python train.py --arch="uvit" --model="class-conditioned image diffusion model" --train_examples=42238 --image_size=32 --conditioning="class" --head_dim=64 --fused_qkv=false --qk_norm=false --lr_schedule="cosine"
Rows from block 2 of a small class-conditioned image diffusion model, named by matrix and row number. Rows with one number within an expert belong to one neuron, the router's apart. Each number is 128 + 24 x the weight over its row's rms, rounded and kept within 0 to 255. All counts start at 0. Numbers have three digits each. After the name is the row's rms in percent of the matrix's.
Before each expert's rows are labels from the 100 images, of 14976 (inputs lightly noised), where the router gives the expert most weight on average: "colour at peak" is the nearest of a few named colours to the mean colour under the peak. Only what is clearly more common there than usual is listed. The data: capsule endoscopy frames (Kvasir-Capsule). In brackets: how many of the 100, against the usual share in percent.
# router: router (model.blocks.2.mlp.router.weight, 4x384, trained with AdamW), inputs 0-47
# up: expert up (model.blocks.2.mlp.up, 4x192x384), inputs 0-47
# down: expert down (model.blocks.2.mlp.down, 4x384x192, transposed), outputs 0-47

# expert 3
colour at peak: black (60 vs 6.6)
router.3 125:126120110133105085149178094083099144139132106094134115126147130128108142130128096135157101125090125145132113130175095127138108122131111131114126
up.7 075:128128128128128128128128128128128128128128119137077128128131128128128128128128128128128128128128128150128128128067128128128128128127128128140128
down.7 078:128128128128128128128128128137128128128128128203128128139128128162128138128128169128109128128128143121072128120128128076128128128128214128128128
up.8 113:128128096128128123104130128128128128185141178128128128128128128092128086099128128128128128128128128119128128128093128128128128128128182128126182
down.8 118:128128128128128128058128128128128128128028128198128128112104129202128128128142128128128029128128128128085128128116149128104091128128128128128139
up.9 123:128145096128128128086083128128091128128128128175128128165034128128128128184128128128147128128106128030128128128128128126128128128128128128128081
down.9 128:128128087128118151093128050128118128109106128128128146128128178099116128128078128108128128128128116128128195128082202192170128090128128128066128
up.10 108:128128128149128128128128128128082128128150128128081166128145217128128128128061170128117128128155128128119128128128128102128128128128175128170128
down.10 123:128128128128128128128128128149088128128122077128075128204128099128146128147164128166179088086128054128128128128080082128128128064160113120128140
up.11 071:128128128128128128103128170128128128128128128128128128227128128128128128128128128128128128128128128128128128128128128128128128128214185159195128
down.11 079:075128240128128128075128158190128025128128128128128128128128128128128101164128163128128128167172128128128128176128110128128047128128128157128156
up.12 095:128128128186128128128128128128151128098197128128128128128128128128128128128128128128128125128128128128128128128128128128128128145128145128128085
down.12 113:128091055128128128128190221128128128128128128210128128198172128128128128128091128128206148075128159181128195128128116128121213128128128128128128
up.13 098:128128128128128128128128128128151106128128205185128128128103128128128106128128137107059128128128128128128128187104128128128128128163158128128128
down.13 086:128128128128128128128128128128128202128145128080128128128128128128128165013128128128128128128128172128128128128128083128128128128124128128128119
up.14 100:160128128128169128128128128133128085157144128143128128128128128061128128128054128128087128128143128074142201128116201218128128128128128128191128
down.14 116:053037128128128128128128128121128145136128159128128128093128128128128128196128133128128128128128128119128128120128063114097087128128165109128128
up.15 080:128128128128128145128128128120128128093128128128128128195128128128064120128128128128101128128177136070128128128079128128128134128128128128128128
down.15 091:128128128128080128122128128128128128128128159128128128070128128128128128128128170155128128079042128128128128128128128128128128130141128128084166
up.16 071:128128128099128128083128128140128128128128193128128128128128128128128126158128147128128128131128084128128128035112128128128128128173128128128128
down.16 097:128128128128189128128128128147128128128093128128128128128128128128128128140150128128128162128128132128136128128128107095217128104119128128128072
up.17 084:128118128229128128128124128128128128128128128128061128133128128128129128128074128128128128128128189117116128128128128128128128128128128128092128
down.17 076:128128128128128187128128128128128176159128128128187128069128105156128128128123128128128128128128118090128128128128128128128128128128027128156155
up.18 093:128128187128061186128128098128128128123128157128128128128128128106128128129128128128128128128128128150128128128071128128128128128032075128128145
down.18 109:172085080128128128128128128139128128128128143119077151179128128128128151204209076159128128120128160128128128113170128163092080128128109128128128
up.19 116:128128128092128148078128128128128128178196094128128128128128116128131128128128128128128128128128128147128128128128128128170128128128128172128128
down.19 110:199159128128128128112106089128128209128151128114128099128128128128128128087128182200054128128128128128128128128193186095126128128166082128128128
up.20 107:128187141128193128128077187128094128128128101128128128128128128128128128160128128128128128128128180182128128128104128159117128128128128128128128
down.20 096:128128128128128128050128128128142128128128128128128128128163128128223191128128128114128128128111128128149128087128128128128128093128128128128128
up.21 092:128128128128128128128128117128183096128128128128128128128128128128128128128240141128128128128176128128128128128128155128128128179128206128128080
down.21 110:128128128128128050128109106128128128128128128081128128128128121128128128128083128128128128128128128128128128115207074128128128128128128087143128
up.22 053:128128128128128128128128117088046128120139128128218128128128128115128128137128106128128128128149128128128128128128166128128128128126126128133128
down.22 043:128128128128084128127128128128128128128128128128128128128128128128128122128128128128128128128000128128128128128128128128128128128128128128128128
up.23 121:128128128128143165077113128123128128128128128128128128128093128128128090128128128128061128128178128128128128128081128143128128128128138133161128
down.23 101:128128074128128128128128128075128128128128128128139128128128128128128128100128128128128128128124128128128139128128125128128128149057128128122128
up.24 090:128128128128128128087128128128128128128128128172152128128128128067128128128128128128128128128128128128128128128094196157175128128196179128128128
down.24 100:094128128128128087128162128128128128128199155128154128128184128128128075128128128128128086214104145128128128128128119073128180128053120081128128
up.25 091:128110167128128128087128128128128128128128128128128128176128128128128128145128128128128128128149191096128128128128128191128128128128128128172128
down.25 082:105128095128128128128128043195211128128128128128128128128209128107135128100191128128128128128076128128128171128083134128128093128146156128128128
up.26 071:128128128128128128171128128128074128093128128115128128137128128128062128128128070167128128149098179128128100128150059128155128128128128128128128
down.26 040:097128208128125128128128128128128128128128128128128128128128128128128128128128128128128128128128128128128128128128159128128128128128128128175090
up.27 132:128128128128128128128135172171128191128174138151128138184128128073128128107163150128139105092128146073109128128128167155128128190128128128128128
down.27 155:128128069128180129136142128128100128063128128128115161189128112128087123067102128077159113128128128128128128172153128128128128128128166128128128
up.28 093:128128209128128136163128128128128128128128128128128128128128128074128108128072128120128128204128128063128112128083128215128128128151128128128128
down.28 116:116128125128118128178111076128128147128158128199157146028128128128083128128128128145128128128128128128128128128128128171128128220170128206128137
up.29 096:128109143083067128128102167128128128069133066128128128128128128128128088128128128128128128128128128128128128128128128128128128128128128128128128
down.29 096:148128163085128133057128086128128070081128165128128128127128128128188128128178128147144128128128128200196128128128128149144128048128128128128118
up.30 073:104128131139128095128128110128149146128128063075128128088128128116128128150128128067128128128128128246094128128136128050128128128134073128091128
down.30 034:128128128128116128128128128128128147128128128128128128128128128128128128128128128172128128161128128000128128128128128130128128128128128128128128
up.31 073:128128128128128128150128128128128128128128128054128128128128128128128128128128128128079088128160128128128128128128128081128118128104125128128110
down.31 044:128128128128128062105196128128128128128128064128128128128128128128095128055128128005128135128128128128128128128128128128128128128128128128128128
up.32 079:128128128128128144128245128128128128128059128110128128128128224128128128128128128128128128128128128128127128128125128128128128128128128128128128
down.32 086:156128128128091128128128128128077128118128128128091128128170105128128128128128128128128051128128128128037128128128128128128128128128128128128128
up.33 084:207128128128128128128128128189128128165128128128152128155128128128139128180128135128128128128124128093128128152128128128128128128128128128128128
down.33 086:128128128128128108128095146128128128185128156073128128154128097128128115128128185077128101128128128128128128128122090135134106128126128128128128
up.34 127:128199128147128128128128114128128128199128128128128128189128189147128128128080128128194128080128128128128128080128128088162128128128155184208176
down.34 140:128128084128143128128128128131086162128113128137128165128128128128128133128128121069161185124128128128128200146128128128128160152172128212128128
up.35 127:128128128039128128081115128128128155180128128180128074185124128128172128171128128128128172128128128128128128128128128160128128128128128128146128
down.35 128:128163063104131076128128095109109165120190169128128128160128128101101134204128128128128179128128179129128128128166070128050128141128132125128156
up.36 081:168128128128128128128128128128128058180171128128128128128128128072141128128128128128128149128162128079128128128079128135128128128128128128154128
down.36 086:128128128128128128128128128128114128184102128128128128128087078128173128128128128128128120128128128128128128128247071128128128128128128128128128

# expert 1
colour at peak: pink (67 vs 0.6)
router.1 081:125143074145159097120122107162095135146132129139145114119099119149110139152140116182117089133079147140120115106111117093114129091095131132136171
up.7 078:128128128212092128128128128128128141128128128128128128128128128128128168188128128128128128135128128128078128128128128128048128128128128128128128
down.7 082:060079127128128128163128128128128128128128128128128128128128128128121128128179045128140128128128128128172128128128128100101128128128128128128128
up.8 097:128128128128128128108075128128128128155128128128128128128128128128128128128128128128128128128115128128128128128128128177128128128128128131128128
down.8 092:128128101128128055128128128128128128128128128101128128128128128128128128128128128128128176163128128128128128128128128055128128128139128128128128
up.9 090:128128128083128128066128128128128128128215128128128128128178090128128101128066186195128128128128128100128128128090128175128128128128128128128128
down.9 101:128128128128128128128128130128128141128090164128164128202128128157128128182128127128128147128128128118128128178128128128086128128128128128119197
up.10 118:128160128084128128105128160128128128128128128128128125168128087128080092128128128128128128128128135128128128128068128157128128128128128128128106
down.10 106:128128128128128072031128128128128128128128128141139128128128128128128115128128057128120128128128128123128128128128128128128128128159128096128128
up.11 112:128076128128128128128128128195128186156128128128128128094128128128128128171128128227128128128098078128128128128128105128128124128128128178188128
down.11 126:128128128128128128232128128128128128183167128128093128128128087128128128151128128171128128128128128128070128128168128128071103128124128117128128
up.12 074:128128128128128128128128128128128128128128185128128128128128128128128128128128128128128128197187128128128128199128128119128128128128128128128128
down.12 084:128128128128128128128128227128128157081128128128128128128139128129128128128128128128128128128128167128072128093133103128145128128128128128147128
up.13 074:128128128128129128128128132128152128128128128128128128183128128128208128128128128128120230128128128128128128128094188128128104128128128128128128
down.13 076:128128128128128128131128113090128128170169119128128128153203128128128122128128128111128138098128135128128163154113128102128134128128099128128128
up.14 116:143162180128128128128128227219128128128128128161075128128163128128128128157143128159104132128128128128088102128072128128128128128162128128193128
down.14 121:128119128128128128182128160160128132128128128182128128128088128098128128181128064217128119128128128128128128133128128137128176115128128135128128
up.15 122:039128122128099112128128128128128195128128128128128138128128163128215125128128128128128113128128128128082084128192128044128208128128175128128168
down.15 108:128128128213207128178098128128128128091128128128128102128084128150128202128128128128128128061128128128128128128085128128128128128128128128128128
up.16 140:078128128072128128097128128099128148128158128135128128128109128135094128128157128070137128204147128146162166187147128128128128128128128128171096
down.16 154:128137128148128115137128072128128125128128079128146094146128128187128128060091128133128128128128128096145128163128168128126130128182128168128128
up.17 126:128128128128128128128195073143187105128128128128128160128128128128128128081128152070183095128166128128128128113128128128148166152128162128135128
down.17 136:128128086171128193128128128128074198123088116128128128128128128114128128128128077128131128153160131128155128156128128158128128148153169147128146
up.18 105:128138128128128149128064128128128128128071128128128128128128114128049106128128128185128128150128128087143128128128174128128128128128128128135128
down.18 114:148128128128128136128128128128128128128128128128128128128128165128128073128128128128128120128128128117128111151128128172128128066128088128059128
up.19 088:128128128128128183128128128128128128128128128128057128128195128093128128128128128156054128128128100128128128058128128128128128107128128075128128
down.19 086:128128128128128128128128128128128128020128128128128128128128083128128128128128128128128128128105128128128128128082194128128128128128161128128128
up.20 086:128099128128210128126128128128128128128128128128128128128069128128128128128128082128128128128128128128128128128128128128167128104140088128128128
down.20 085:128128128114128128105128128128128128128128128201128128128187022128128128128128128128128128128122191157128128128128117128128128128128147128152070
up.21 080:128128182152128128128128128128128128045115221128128128204145128128128128128128128128128128128128128128128128128128128128128128128128128128128128
down.21 083:149128128128174128128128128128168128128128128128128128128128204128128128128128065128128128128128052194128128097128128061128128128128110128128128
up.22 100:128165128128170128128128096128128128206128128128128128128128128147128138128058174128128128128000128128128128128128128082135128128189128128128220
down.22 080:128037128077128128128228128128128128126128168128128128128128128128128128128128128128128129128128128128128128128128128099139128114128128128104128
up.23 090:128128128128128128099128128128128128128128128128128128110128128128216128128128128128128128128128128128181191128128128128128128128128128128128128
down.23 094:128128128130128128128128128128128128128095128128128128128128128192128203150128148128128128128128172170075128067119128103128128128128128128128128
up.24 077:128128128128113128128073128128128128128154081182128128128128061128128128120128128128128093128128128128128128074128128128128128128128128128128128
down.24 101:068128128133128128128128128128128128128128113128128128101128128124143135128087128128144128128128128128062128128155128091128128128128128047128128
up.25 090:128128128119103128128128128156128128128128128128128128128128128128128127128128128093161128125128128128128128128128128128128128128128101113128105
down.25 083:122128128128128128128150128128128128128128128128085128098128128128146180100128186089128128161064128128128045158128074128128128143128128204128157
up.26 085:049128182128128128128128128128128128177128186128128128128128140128128128128212128128128128128128128128128128128128128128128128128128128128169222
down.26 114:128158196128128126128114088128119128133165087159128128128128128128151128086172128128128128128128128147128104128128128065128153128119099128128128
up.27 100:128128128169073130155128120142119128128132060092096128113121128128128128128160128128128128140140067087128114128145128107128096128128102128128128
down.27 081:128128128128128128128128128128193150165128130157112080128098128128146065128128128128128128128128128128128054128128138128046128128128181056128128
up.28 104:128093128128128160140128125128123128071128168128128128147128128110128128128128099128162128128128101128128128128128128128128128091128128128106128
down.28 068:128128128184128128128128128128128128128128128128128121128128128168128128128128128074128013128128086128075128079128128059102128128128128128128128
up.29 084:128146095155161128128096154133128127128128128128128128128128100128155128128128192128128128128128128128128128128063128128128136128128128128128128
down.29 086:128128128198128149128128186128128128128077193128102148128128056128128128128130128128128128128128128128128128045128151128061128128128128075086128
up.30 095:128066128128128128128128128067128070128128105128128128128052155128195128147128128128128128128128128128128128128128128092151128119128128128128203
down.30 092:128156128128128128128128128128128128128128013128140125128073122100128128123128128185128128171128128128128128128128128128120128128100121128128128
up.31 098:128128093147128128081128128067128128128128128128128128069128128186128128128154151128128071128128128066128091128143128132128090128118092128100128
down.31 086:128128161128143128128207128128128128126128128128128134128128123128128128128128128101172128128151128164128128159128128128128128128128128121128152
up.32 082:141177118128128102128128040128102109128042103098128065131128128128063128128128128128109128128128128081128128128128128128229128128128128128128128
down.32 063:128128128128128095128128232128219128089128128128255128128067128128122128125128128128128128128128128128128091172193168070128068109128128128128128
up.33 090:128194128128128128128146128128128128128128122124128151128128128143128128128128178128128168128137128080128128128128128098156128128125128128128128
down.33 099:139066128128128128123128128128128128128160128188128128128138128171128095128125128128128128128128165128128201061128128128118128128128172128128115
up.34 107:163128119128128073135128128128128128128128128128162128119128128093128128128128128128128128128107086151128128128128128128128128082142128105102086
down.34 069:106128196128128128128128128128128128061095128135128128128128142128128163128128128135219128128128148128128102128128149164128081128018097126128128
up.35 105:128128128173136128132128128128128128128116133085128128094128128191128128128128123128135125133104130128076092109128116099128128128128112128128128
down.35 071:128128128128128128128128037195128128128169128176128128128128102128128128128128133096128128128128128128128128128130128128128128165128128128128128
up.36 132:128128128109170201128128140128128128128077155128072078128132128128128110157122128121128154128128128130190128128128128128128086145110128116092128
down.36 117:128147128128128128128141109128076145128121128128091128061128128128128094113128128128114128128128128128128128128209128128107111128106128098128128

# expert 2
colour at peak: grey (40 vs 8.5)
router.2 085:123198088126120152117117090163110124145112132126142091177149132136085119124169115126129148105158136101097121090157129149171123126144142136102136
up.7 084:142128128118079128120128178128128128128128092128128128092128128128167128128128128113128128128139079128128128128138128158128014128128128128128128
down.7 090:128128128085128128171128128119128128128128128128130128128128128167103124094128149079128023128128168128128128128128067128128128151128128043128083
up.8 081:128148169128128128069128128128128128128178129128128135128128128128111064125128128128128137128128128128128128128128136128117128128128128191128128
down.8 059:128128128128128128128128128128128128128133128128128185127128128128205128128128128128128128128128128128128128084128128128128128128128106113128128
up.9 122:128128128128176128128128128206128128128124128128128128128088128128128128128128128128161128128128128114128128128128103128128128128128197128128128
down.9 116:151128127128153128128128128128128128169144128128089128128187067128154128128195128110128128128128128128128128128163128120128128128128128128128128
up.10 072:128128128128160150128128128128196171128128154128128128128128128128128128128128128128051128120128199128128128128066212128128128128128128181128128
down.10 083:128070128128128128151119128128128170070128128100128123143128071066128128128129128128128128128170128163147128128141128138128128128128128128128128
up.11 096:128128128128128169128128128128128159128128128128084128131128141217128128128128128128128146128065128128128128128128128027128192128128128128128148
down.11 106:128128099176127128128128117092128128128096128128128128128128155124128128128128128078128057128130128087128128104128128128128107128128128128128128
up.12 091:152116128128128128124128128128128141128128128128128138128128128128140128128067128128110128128128128128128115128128072128071128064128046128128128
down.12 104:128128128128102128128128128128128058160176128128128128128182128093128128212128104176128161128105128156128171197128128128128122128128128128134105
up.13 075:128128128128128128128128128128128128098128128169128128128128128128187128128128162128128128128194128128076128128128187141128128128128128128171147
down.13 064:128128128128128128066115000128128128128128128128128128081211128128128128128128128034128128128128128128128128128128128128128106182128128057128128
up.14 086:231128128137128128216128128128128128128170128051128128128045128044128128128128127128128058128128128118128128096128128128128162128128082128128128
down.14 084:128128128128128105125128200128128128125128128128177128178128128128128128128128136128128128152070104128128128128128128128147128128128128128128128
up.15 106:081128128128128068128128128128147128128128128128128128133128144145128180128170128128147106128128128128128128115128128097128107163187184128128128
down.15 104:128128142128118105120128128128128092128128128128124141128105176128128143128128128093128128128085128096128099155114081128128128128128128181128131
up.16 064:128128128128128128128128188176128128128128128231071128128128128128189128128128128128128128128128128128128128128128128128128128128128128128128190
down.16 093:128168128128128128128128128110128128180183128128128103128128117039063128128090095128191128074128079128128128128128128097128128128171128128128128
up.17 099:068117128128128204128128128247128128134128128173128128103128128128128128128128099128128093128045128163096128128128217122128128128128128128128194
down.17 098:128128128128128128176132128128128128128128128128128128128128128128128146128128128128128128182137128128108102107094128128197128128073101128109128
up.18 084:128128128128128103128128128143128128128128096105128128128128128032131128128128128128128128128128128128208128128128128128128164128076128141128128
down.18 076:138024153048098128128128128096128128128128128128208128128128128128186128128125128128128185128128128128128128192128045128128127128128128128164128
up.19 117:128164128095184128082128128161128119128128089128128128134128128174130128128086128124128110128141128128128128128128128128166160128128128128128128
down.19 118:128176128128128128126128103128142128128161104118128128128151128128184126050128128195128158128128127099168128128128152081128128128128128128128072
up.20 119:127128128128089122142128093125120101149136128105125128123157161124128128128128128077125161153115112114128128128124128128106100128115078081066163
down.20 057:128162128034128128000128128128128034150128065128128128128128128117128128128128128128104141128103132128128128128128128061128097128128128128183128
up.21 086:128085128128110128128117094098128128128128128116128065128128128065128087128128128093128128202128128136128128154128128128128128128128128094128071
down.21 078:136128128090128128171128128128128190128128128128163128128128184128102128049128128132128128128128128128128128121128128128128128128128128128128128
up.22 081:128128145065128128128128139128128128128172085128128168128128128128128128128128128128128244128125128128128128128128128128128128128128128128128201
down.22 095:079142128128128128128128100096128128128128128100128128068128128128128128128082128128128128134146128128128128128128128128186128128063128218128128
up.23 125:162128128137128142146095110091130059117124128083131109152112121123128132130128112128128131128128103128128111128165112128128136128097067123084139
down.23 061:128208128128128128109142128128128128128128065128128128128128128128189102128128128128128128141128174168128128128173093059128128128128128128128172
up.24 082:128128137128128128128103120144128074128128128128128128128128128126128128128128128128128128188128027075128146128128128128128128128128128128128128
down.24 105:089128083128128128128184128128131128128132128128108128128128128128130148071128128128190128080141128128092102128107128128128128128128105221128128
up.25 086:128128128201132210169128128128128106128069128128081128128128168128128128128015147128128128107128128128128179128128185128128135128128128128128128
down.25 082:128128133128103128164128128128128128128128151128128128128128111151183128128128128128132128128128128139128022128170128128128099128053128076113219
up.26 095:128128101128128128128128128128081156198154159140128128128080128128142128128128172128128171128128128128064142148102146132140128128128128064128191
down.26 105:172128128128128128128131128143158092121144128128128128128128128050128070094128128128128128128128168128127128128128128128128134096128128128197128
up.27 101:116128128128093128128098128128113128128167128128128128128128128128161120143128128128128128206128131045128128128128128150128128128128128128153128
down.27 105:128128188128128128128051112113128151128128143151160128128128128128068193128128116128128151128128024123128128128085087128128114128128128128128128
up.28 110:128128128128128128128128128128128128078128171163128128128128128070128128128128128128079128128128128128133128128128209128054128168128128128128128
down.28 108:074128128107128128128128139128037128183128117128128128128128128204128252128160128049128128128086101128128232128128128084128042128128128128101128
up.29 090:128128128128128128128128128089128128121123117128128130128128131128128035128128063128102119202128175062128128132128159111128128128072128128128128
down.29 090:128128187077128128128128137128046128128128120128128191065128128128128128128139147128128128184166144128128128128128071086120124128128198128128154
up.30 078:144128128128128128033083128128147128197128173166128128128162180128132098128128128128128082128128128128128128128133128128128133128128128162128128
down.30 079:128128128128128128128128128128101128128075128128128128128078174216128128128128128128128128128128128116128097128098128128217188128128153128128128
up.31 127:048128181128128107128090128128128216128129171163128128128128128099183107128128128162158128092128128128128120128128128128203128128088128128128197
down.31 125:128128128174128128086128077128128126092128212128128128128128128128128128137128128128072128137128035119163126128148128128128128128128128123128115
up.32 099:128128128089128075128128123044121127123128128128119128096128128128128128128128128128128128128128128128166128046129128083160128128095128127086117
down.32 054:128128128128128128142138128128095069128128212128201128128128128128128128062168128128128128128128128128128128128062128195244128128126128128128128
up.33 082:128128128159128128128128128148128128128128128128106157128229128089128128128098128203128128128000128128188128128128128128128128128128128128128128
down.33 080:128153128071146128135128128128128128149128128128128128128128119128128128128182128112032128128187128128061073128128128130132175128128128128187128
up.34 081:128128128128128114128061128128128192128128128128128128119128128128151128128128128128128128128128128128128097128128152128128159128128128187198128
down.34 102:128142128128176128128128128128120128123128128128128081128128172128128128128128157128167128088128128128169128123150149128188128097128079128128091
up.35 105:128128128097210128128128128128128128128128128129128180153128127128128128128134128120128128128178128128128165054117128128178128128128128128128128
down.35 107:134128128128128074128128210128128186128128128128128128128128128128128128128142149128128128128128128128145128061171072103173099128128128128128128
up.36 101:160128128128176128128128128065219128128152116072139098128128128128072165128128128128163128124128128128128079128101094128190128101128128128128128
down.36 069:128128101190128128099128128128109128178158128128128128147240084128128128128128128088063128128128128128128128128092128128092075128128094164071128

# expert 0
colour at peak: grey (74 vs 8.5)
router.0 103:124138091137105138084153077142110144181099096130128118076136126158120152128137077143132147154131112134144091074138132157128086120131129150133160
up.7 093:128128128098128128128128128128128128128128170128188109153056128135128128128128128128128128128128180128180128205126128128114205128128128128128128
down.7 128:128128084133128066128128128153150128130221191128128128128147046128128128128128111128128176128095128128128128118128128100128128105128128128128128
up.8 079:128128128128128128128128128128197198034128128128128152128128128128044128128128128211128128128128128128128128128128128128128128128128128128128128
down.8 069:128128128128128095128128128205128128128128128128128128128128128255128128058128128128128128128128128128128128128128107134128128017128128128108128
up.9 123:096108095128128128121128170128128121128170128128060099128086128081128128128128123128128128171128128128156128159157128128080095095076091128128099
down.9 114:178148093195128150128128096128099156123109090128135184095128128128090128128128128128146128128157128160149156132128128128172153164128128128128160
up.10 078:128128128128128128144128128128128128128099093128128128128069128185128128107128128128122128128056111096070084128128128128128128128128128128129128
down.10 045:128128128128128078012128128128128128128128158128128128128128128192128128128128128128128128128128128128128064128128128128128128128128128128202128
up.11 061:128128128128128083128128128128128128128128128120128128128128255128128128128128128128128128128128060128128128128123153128128128128128128128049128
down.11 049:128128128128128128128167128128128128191180128128128128091128083128128128128128128128128128102128128128032128128128128128128128128128128128128128
up.12 078:128128128128095128134128128030128138128218128128128128128128128128128128128128060128103128107132091128128138128155118123128128128128112128105128
down.12 053:128128128128128128128128128233128128128128128128148105128128128128128128128128165105128184128116128128128128128119128042128128128128067128214128
up.13 073:128128128128128046051039128128082128128149128128128128128183128128128128128128128187128128128128128128128128128128128128128128128128128128128128
down.13 141:108128093123128105128186128128138128138191168128144117153098090128128116132128128128133155128128128128087128146128128093128128128094128128128128
up.14 101:179128128128128116108128128128153128089128128128209169209128128090128128148128128128128128128107145049059128128128128128128128128148199128128128
down.14 125:063128128163128128128128128128128128150128128128078128128112128162116139128128128094152128128128059128128142128128107128128128128128102128128101
up.15 114:128149128128128067128086158128164128073128147128128128128128128128128128128128128145128128085128180075089128098128128171073150159128142128128100
down.15 113:128128128128128128128192169140142142128151128073128128104128128111134128128128128128128128128130128128128128128128097080128128128128188128128128
up.16 105:128128116128128128100064075191128128128128128175199128149128128128128163128128128128128128184183128128128148128108128128128121116128140185128128
down.16 115:128082128175128128163128108064134128128128056128187163128128174128128128179128128106114128128128128128128128128128128105054128215165128099128111
up.17 089:128128181128128128095128128128128128128132128128128202128128051128071128128128128128128070128128164128156128128128128128128128128107128128128094
down.17 084:134151128128160128153128083128128128128128211128128128128128128120173128092171128128128051128128128172128128128145128117128159128128128128128142
up.18 084:128090128128128128083194128128181128128128093128105128128128128128128128128128128074180128128128128128128128128128128128128128128128128163128128
down.18 102:128128128128128128200128138128128128162160128128128128128128128128128128119128128120128128096128045128128128128160128128082128147128147128128128
up.19 107:128128128128128147128166128128128071128148128171166128128128128151128128128128128128128128128183128033128128071094180128181128070149128180128177
down.19 102:128151148128128107176128143128128057146128128128128128128128128128128128128128128128128128128211128128088087107156106094179060099128128128128054
up.20 092:167128128128128128128133128128171128200193128128128119170128128087241128128128128128128128195128128088128128167128128128128128128153086128128128
down.20 102:128128061233128128059128128158160109128128094128128128128128128172060128128128128128128128128128137128128128128120128158185154128128128146128183
up.21 121:128128128128128128128128128125128138144128163128128128128139170128173158128128128184128128128183128128128162128128162177144128128128157143134128
down.21 121:128128099128089185128122128083135128172062128128101128128171174128128128108128128190128128128128128128128128154128212128128128181145128128128156
up.22 069:128128085128087056128177128075128128153128128128128128128128128128128128128128128128128176128193128128128128128128064125128128128128128128130128
down.22 071:128128128128128128128128128128068128128128128128128128128128128128128128128128128128128128128128128128128128128128128128145128128128128128128128
up.23 121:128126128128128164128128128128152128128126128128128142128128196128128128181128128128128064156155128098128144069128128128128128128188128128177093
down.23 110:128128154188128128128187128128128128128082128112128128128128159128128128128065128128128094128128128129128128162162128128128129128128128128127128
up.24 131:123128128208128128128071128152128128128128128128148128128088146128128128128080128200185128128072128064172113128128088128128128128114146128075128
down.24 095:128138128128128177128128158128128167128128128102128123128128125142119128128128124128128128128180128128128189157128163128128128128164177128154142
up.25 075:128128128128073128128170099128128118128128128128128159128128148128128128128128074145128128141125128143128111128139128128128128128087128128128128
down.25 043:128128128128187128128128128166128128128128128128128128128040128063128128128128128128128128128128128128128128128128098142128128128202128128128128
up.26 121:128128182106183128102128210128128128128128128128128091089128160128168128128128128202158128128150128128128162093128128128128128128174128128148128
down.26 101:128128168093138113128128084128128076116128144128128102081128128077128119128128128128128128128128128120128128128128104172160128094128128128116128
up.27 104:192128128128109087128019128128116128128128155128128128128128129128128128136114128128160188128093128128128128116070128128136128128128128128128149
down.27 118:123128128128112135128160211128128128128128135162128150128128128128175128128179128147128128128146165128128125128128128128150102128128128128157131
up.28 083:136128128128128128057128128128077074128128128128128128128128128128108077077128192128128131128128128175128128128128106154128128075128128128128128
down.28 085:128191128189128128178116000128128128128128128128098054128128128128128130128128077071128139128168128128128128143128128128131128128144128164128128
up.29 116:128217096128090128128090131152091128142128128128128087193128128097104128128128173128164194072125116088128160128128170080116108128128128151185131
down.29 105:128128128165128159128128113104089161091105128147128150088128128128128128128119101128128091163149128177182128180128128206128156172147128156098128
up.30 095:128128128128198128128128128079128104071128128159128128128128128161128128145128128128128128128128128128128085128128172128128078157128128128128128
down.30 090:128128128128128128128128128128128128128177128162128128128128128128128128128232172128128128102170128128128128128128027128098128128128105128128128
up.31 062:090128128128128128128128128128128128128128128128128128128128128128128128128128128128128128128128128128128128128128128128128128128128128133128099
down.31 069:128128128128153128071128128128128128050045128157214128171128128128128128128128128128237166232128128128128128128128128128128032128128128160128128
up.32 074:128128128128081202128128128128128128128128057128060128128128128209128190128128128128128128128128128080142128080128128128128128128072128114128077
down.32 074:128128123128128128128128128159128128128128128128128127128128128139128126128093128128128194128128128128109128128128128128128128128128128128128128
up.33 114:128128128128128128128089128091128128128128128128128128128167100128128128075128128128176128128235166128128128128099128155165142128198128128128128
down.33 113:128150049128128128090128128128128087128128147176120128128128128128152128128128128128128128151074128128128128180128128128203128128128128155128128
up.34 113:067152115128159128128103128128128149145128128128157128143128109171128128128144128152128122128128128081085128128128128131158157128154154128128128
down.34 095:177128081128106148128189128173128128141128118128191169013078128128128128099092110128128128121128128128198128144128128128163152128080128128128138
up.35 076:128128128128044128128128128128128128128128098094128128098128128244071128115128128128214128128128128112128128128169128128160081128128128128128128
down.35 057:128128128098128128128128128128128128128128231128152128128128128128139128128128128128128128103128165128128128128128128128128128128128128128128177
up.36 089:128128128128128107088128128128128128128128128128128057086205128128128174128128128128128128128056128125128128057128173128057105128080128128079128
down.36 082:128128128128128159128128128128128133066128128128128128128091128128128131128128128128128128128128213029128093128128128128128128108128128128128128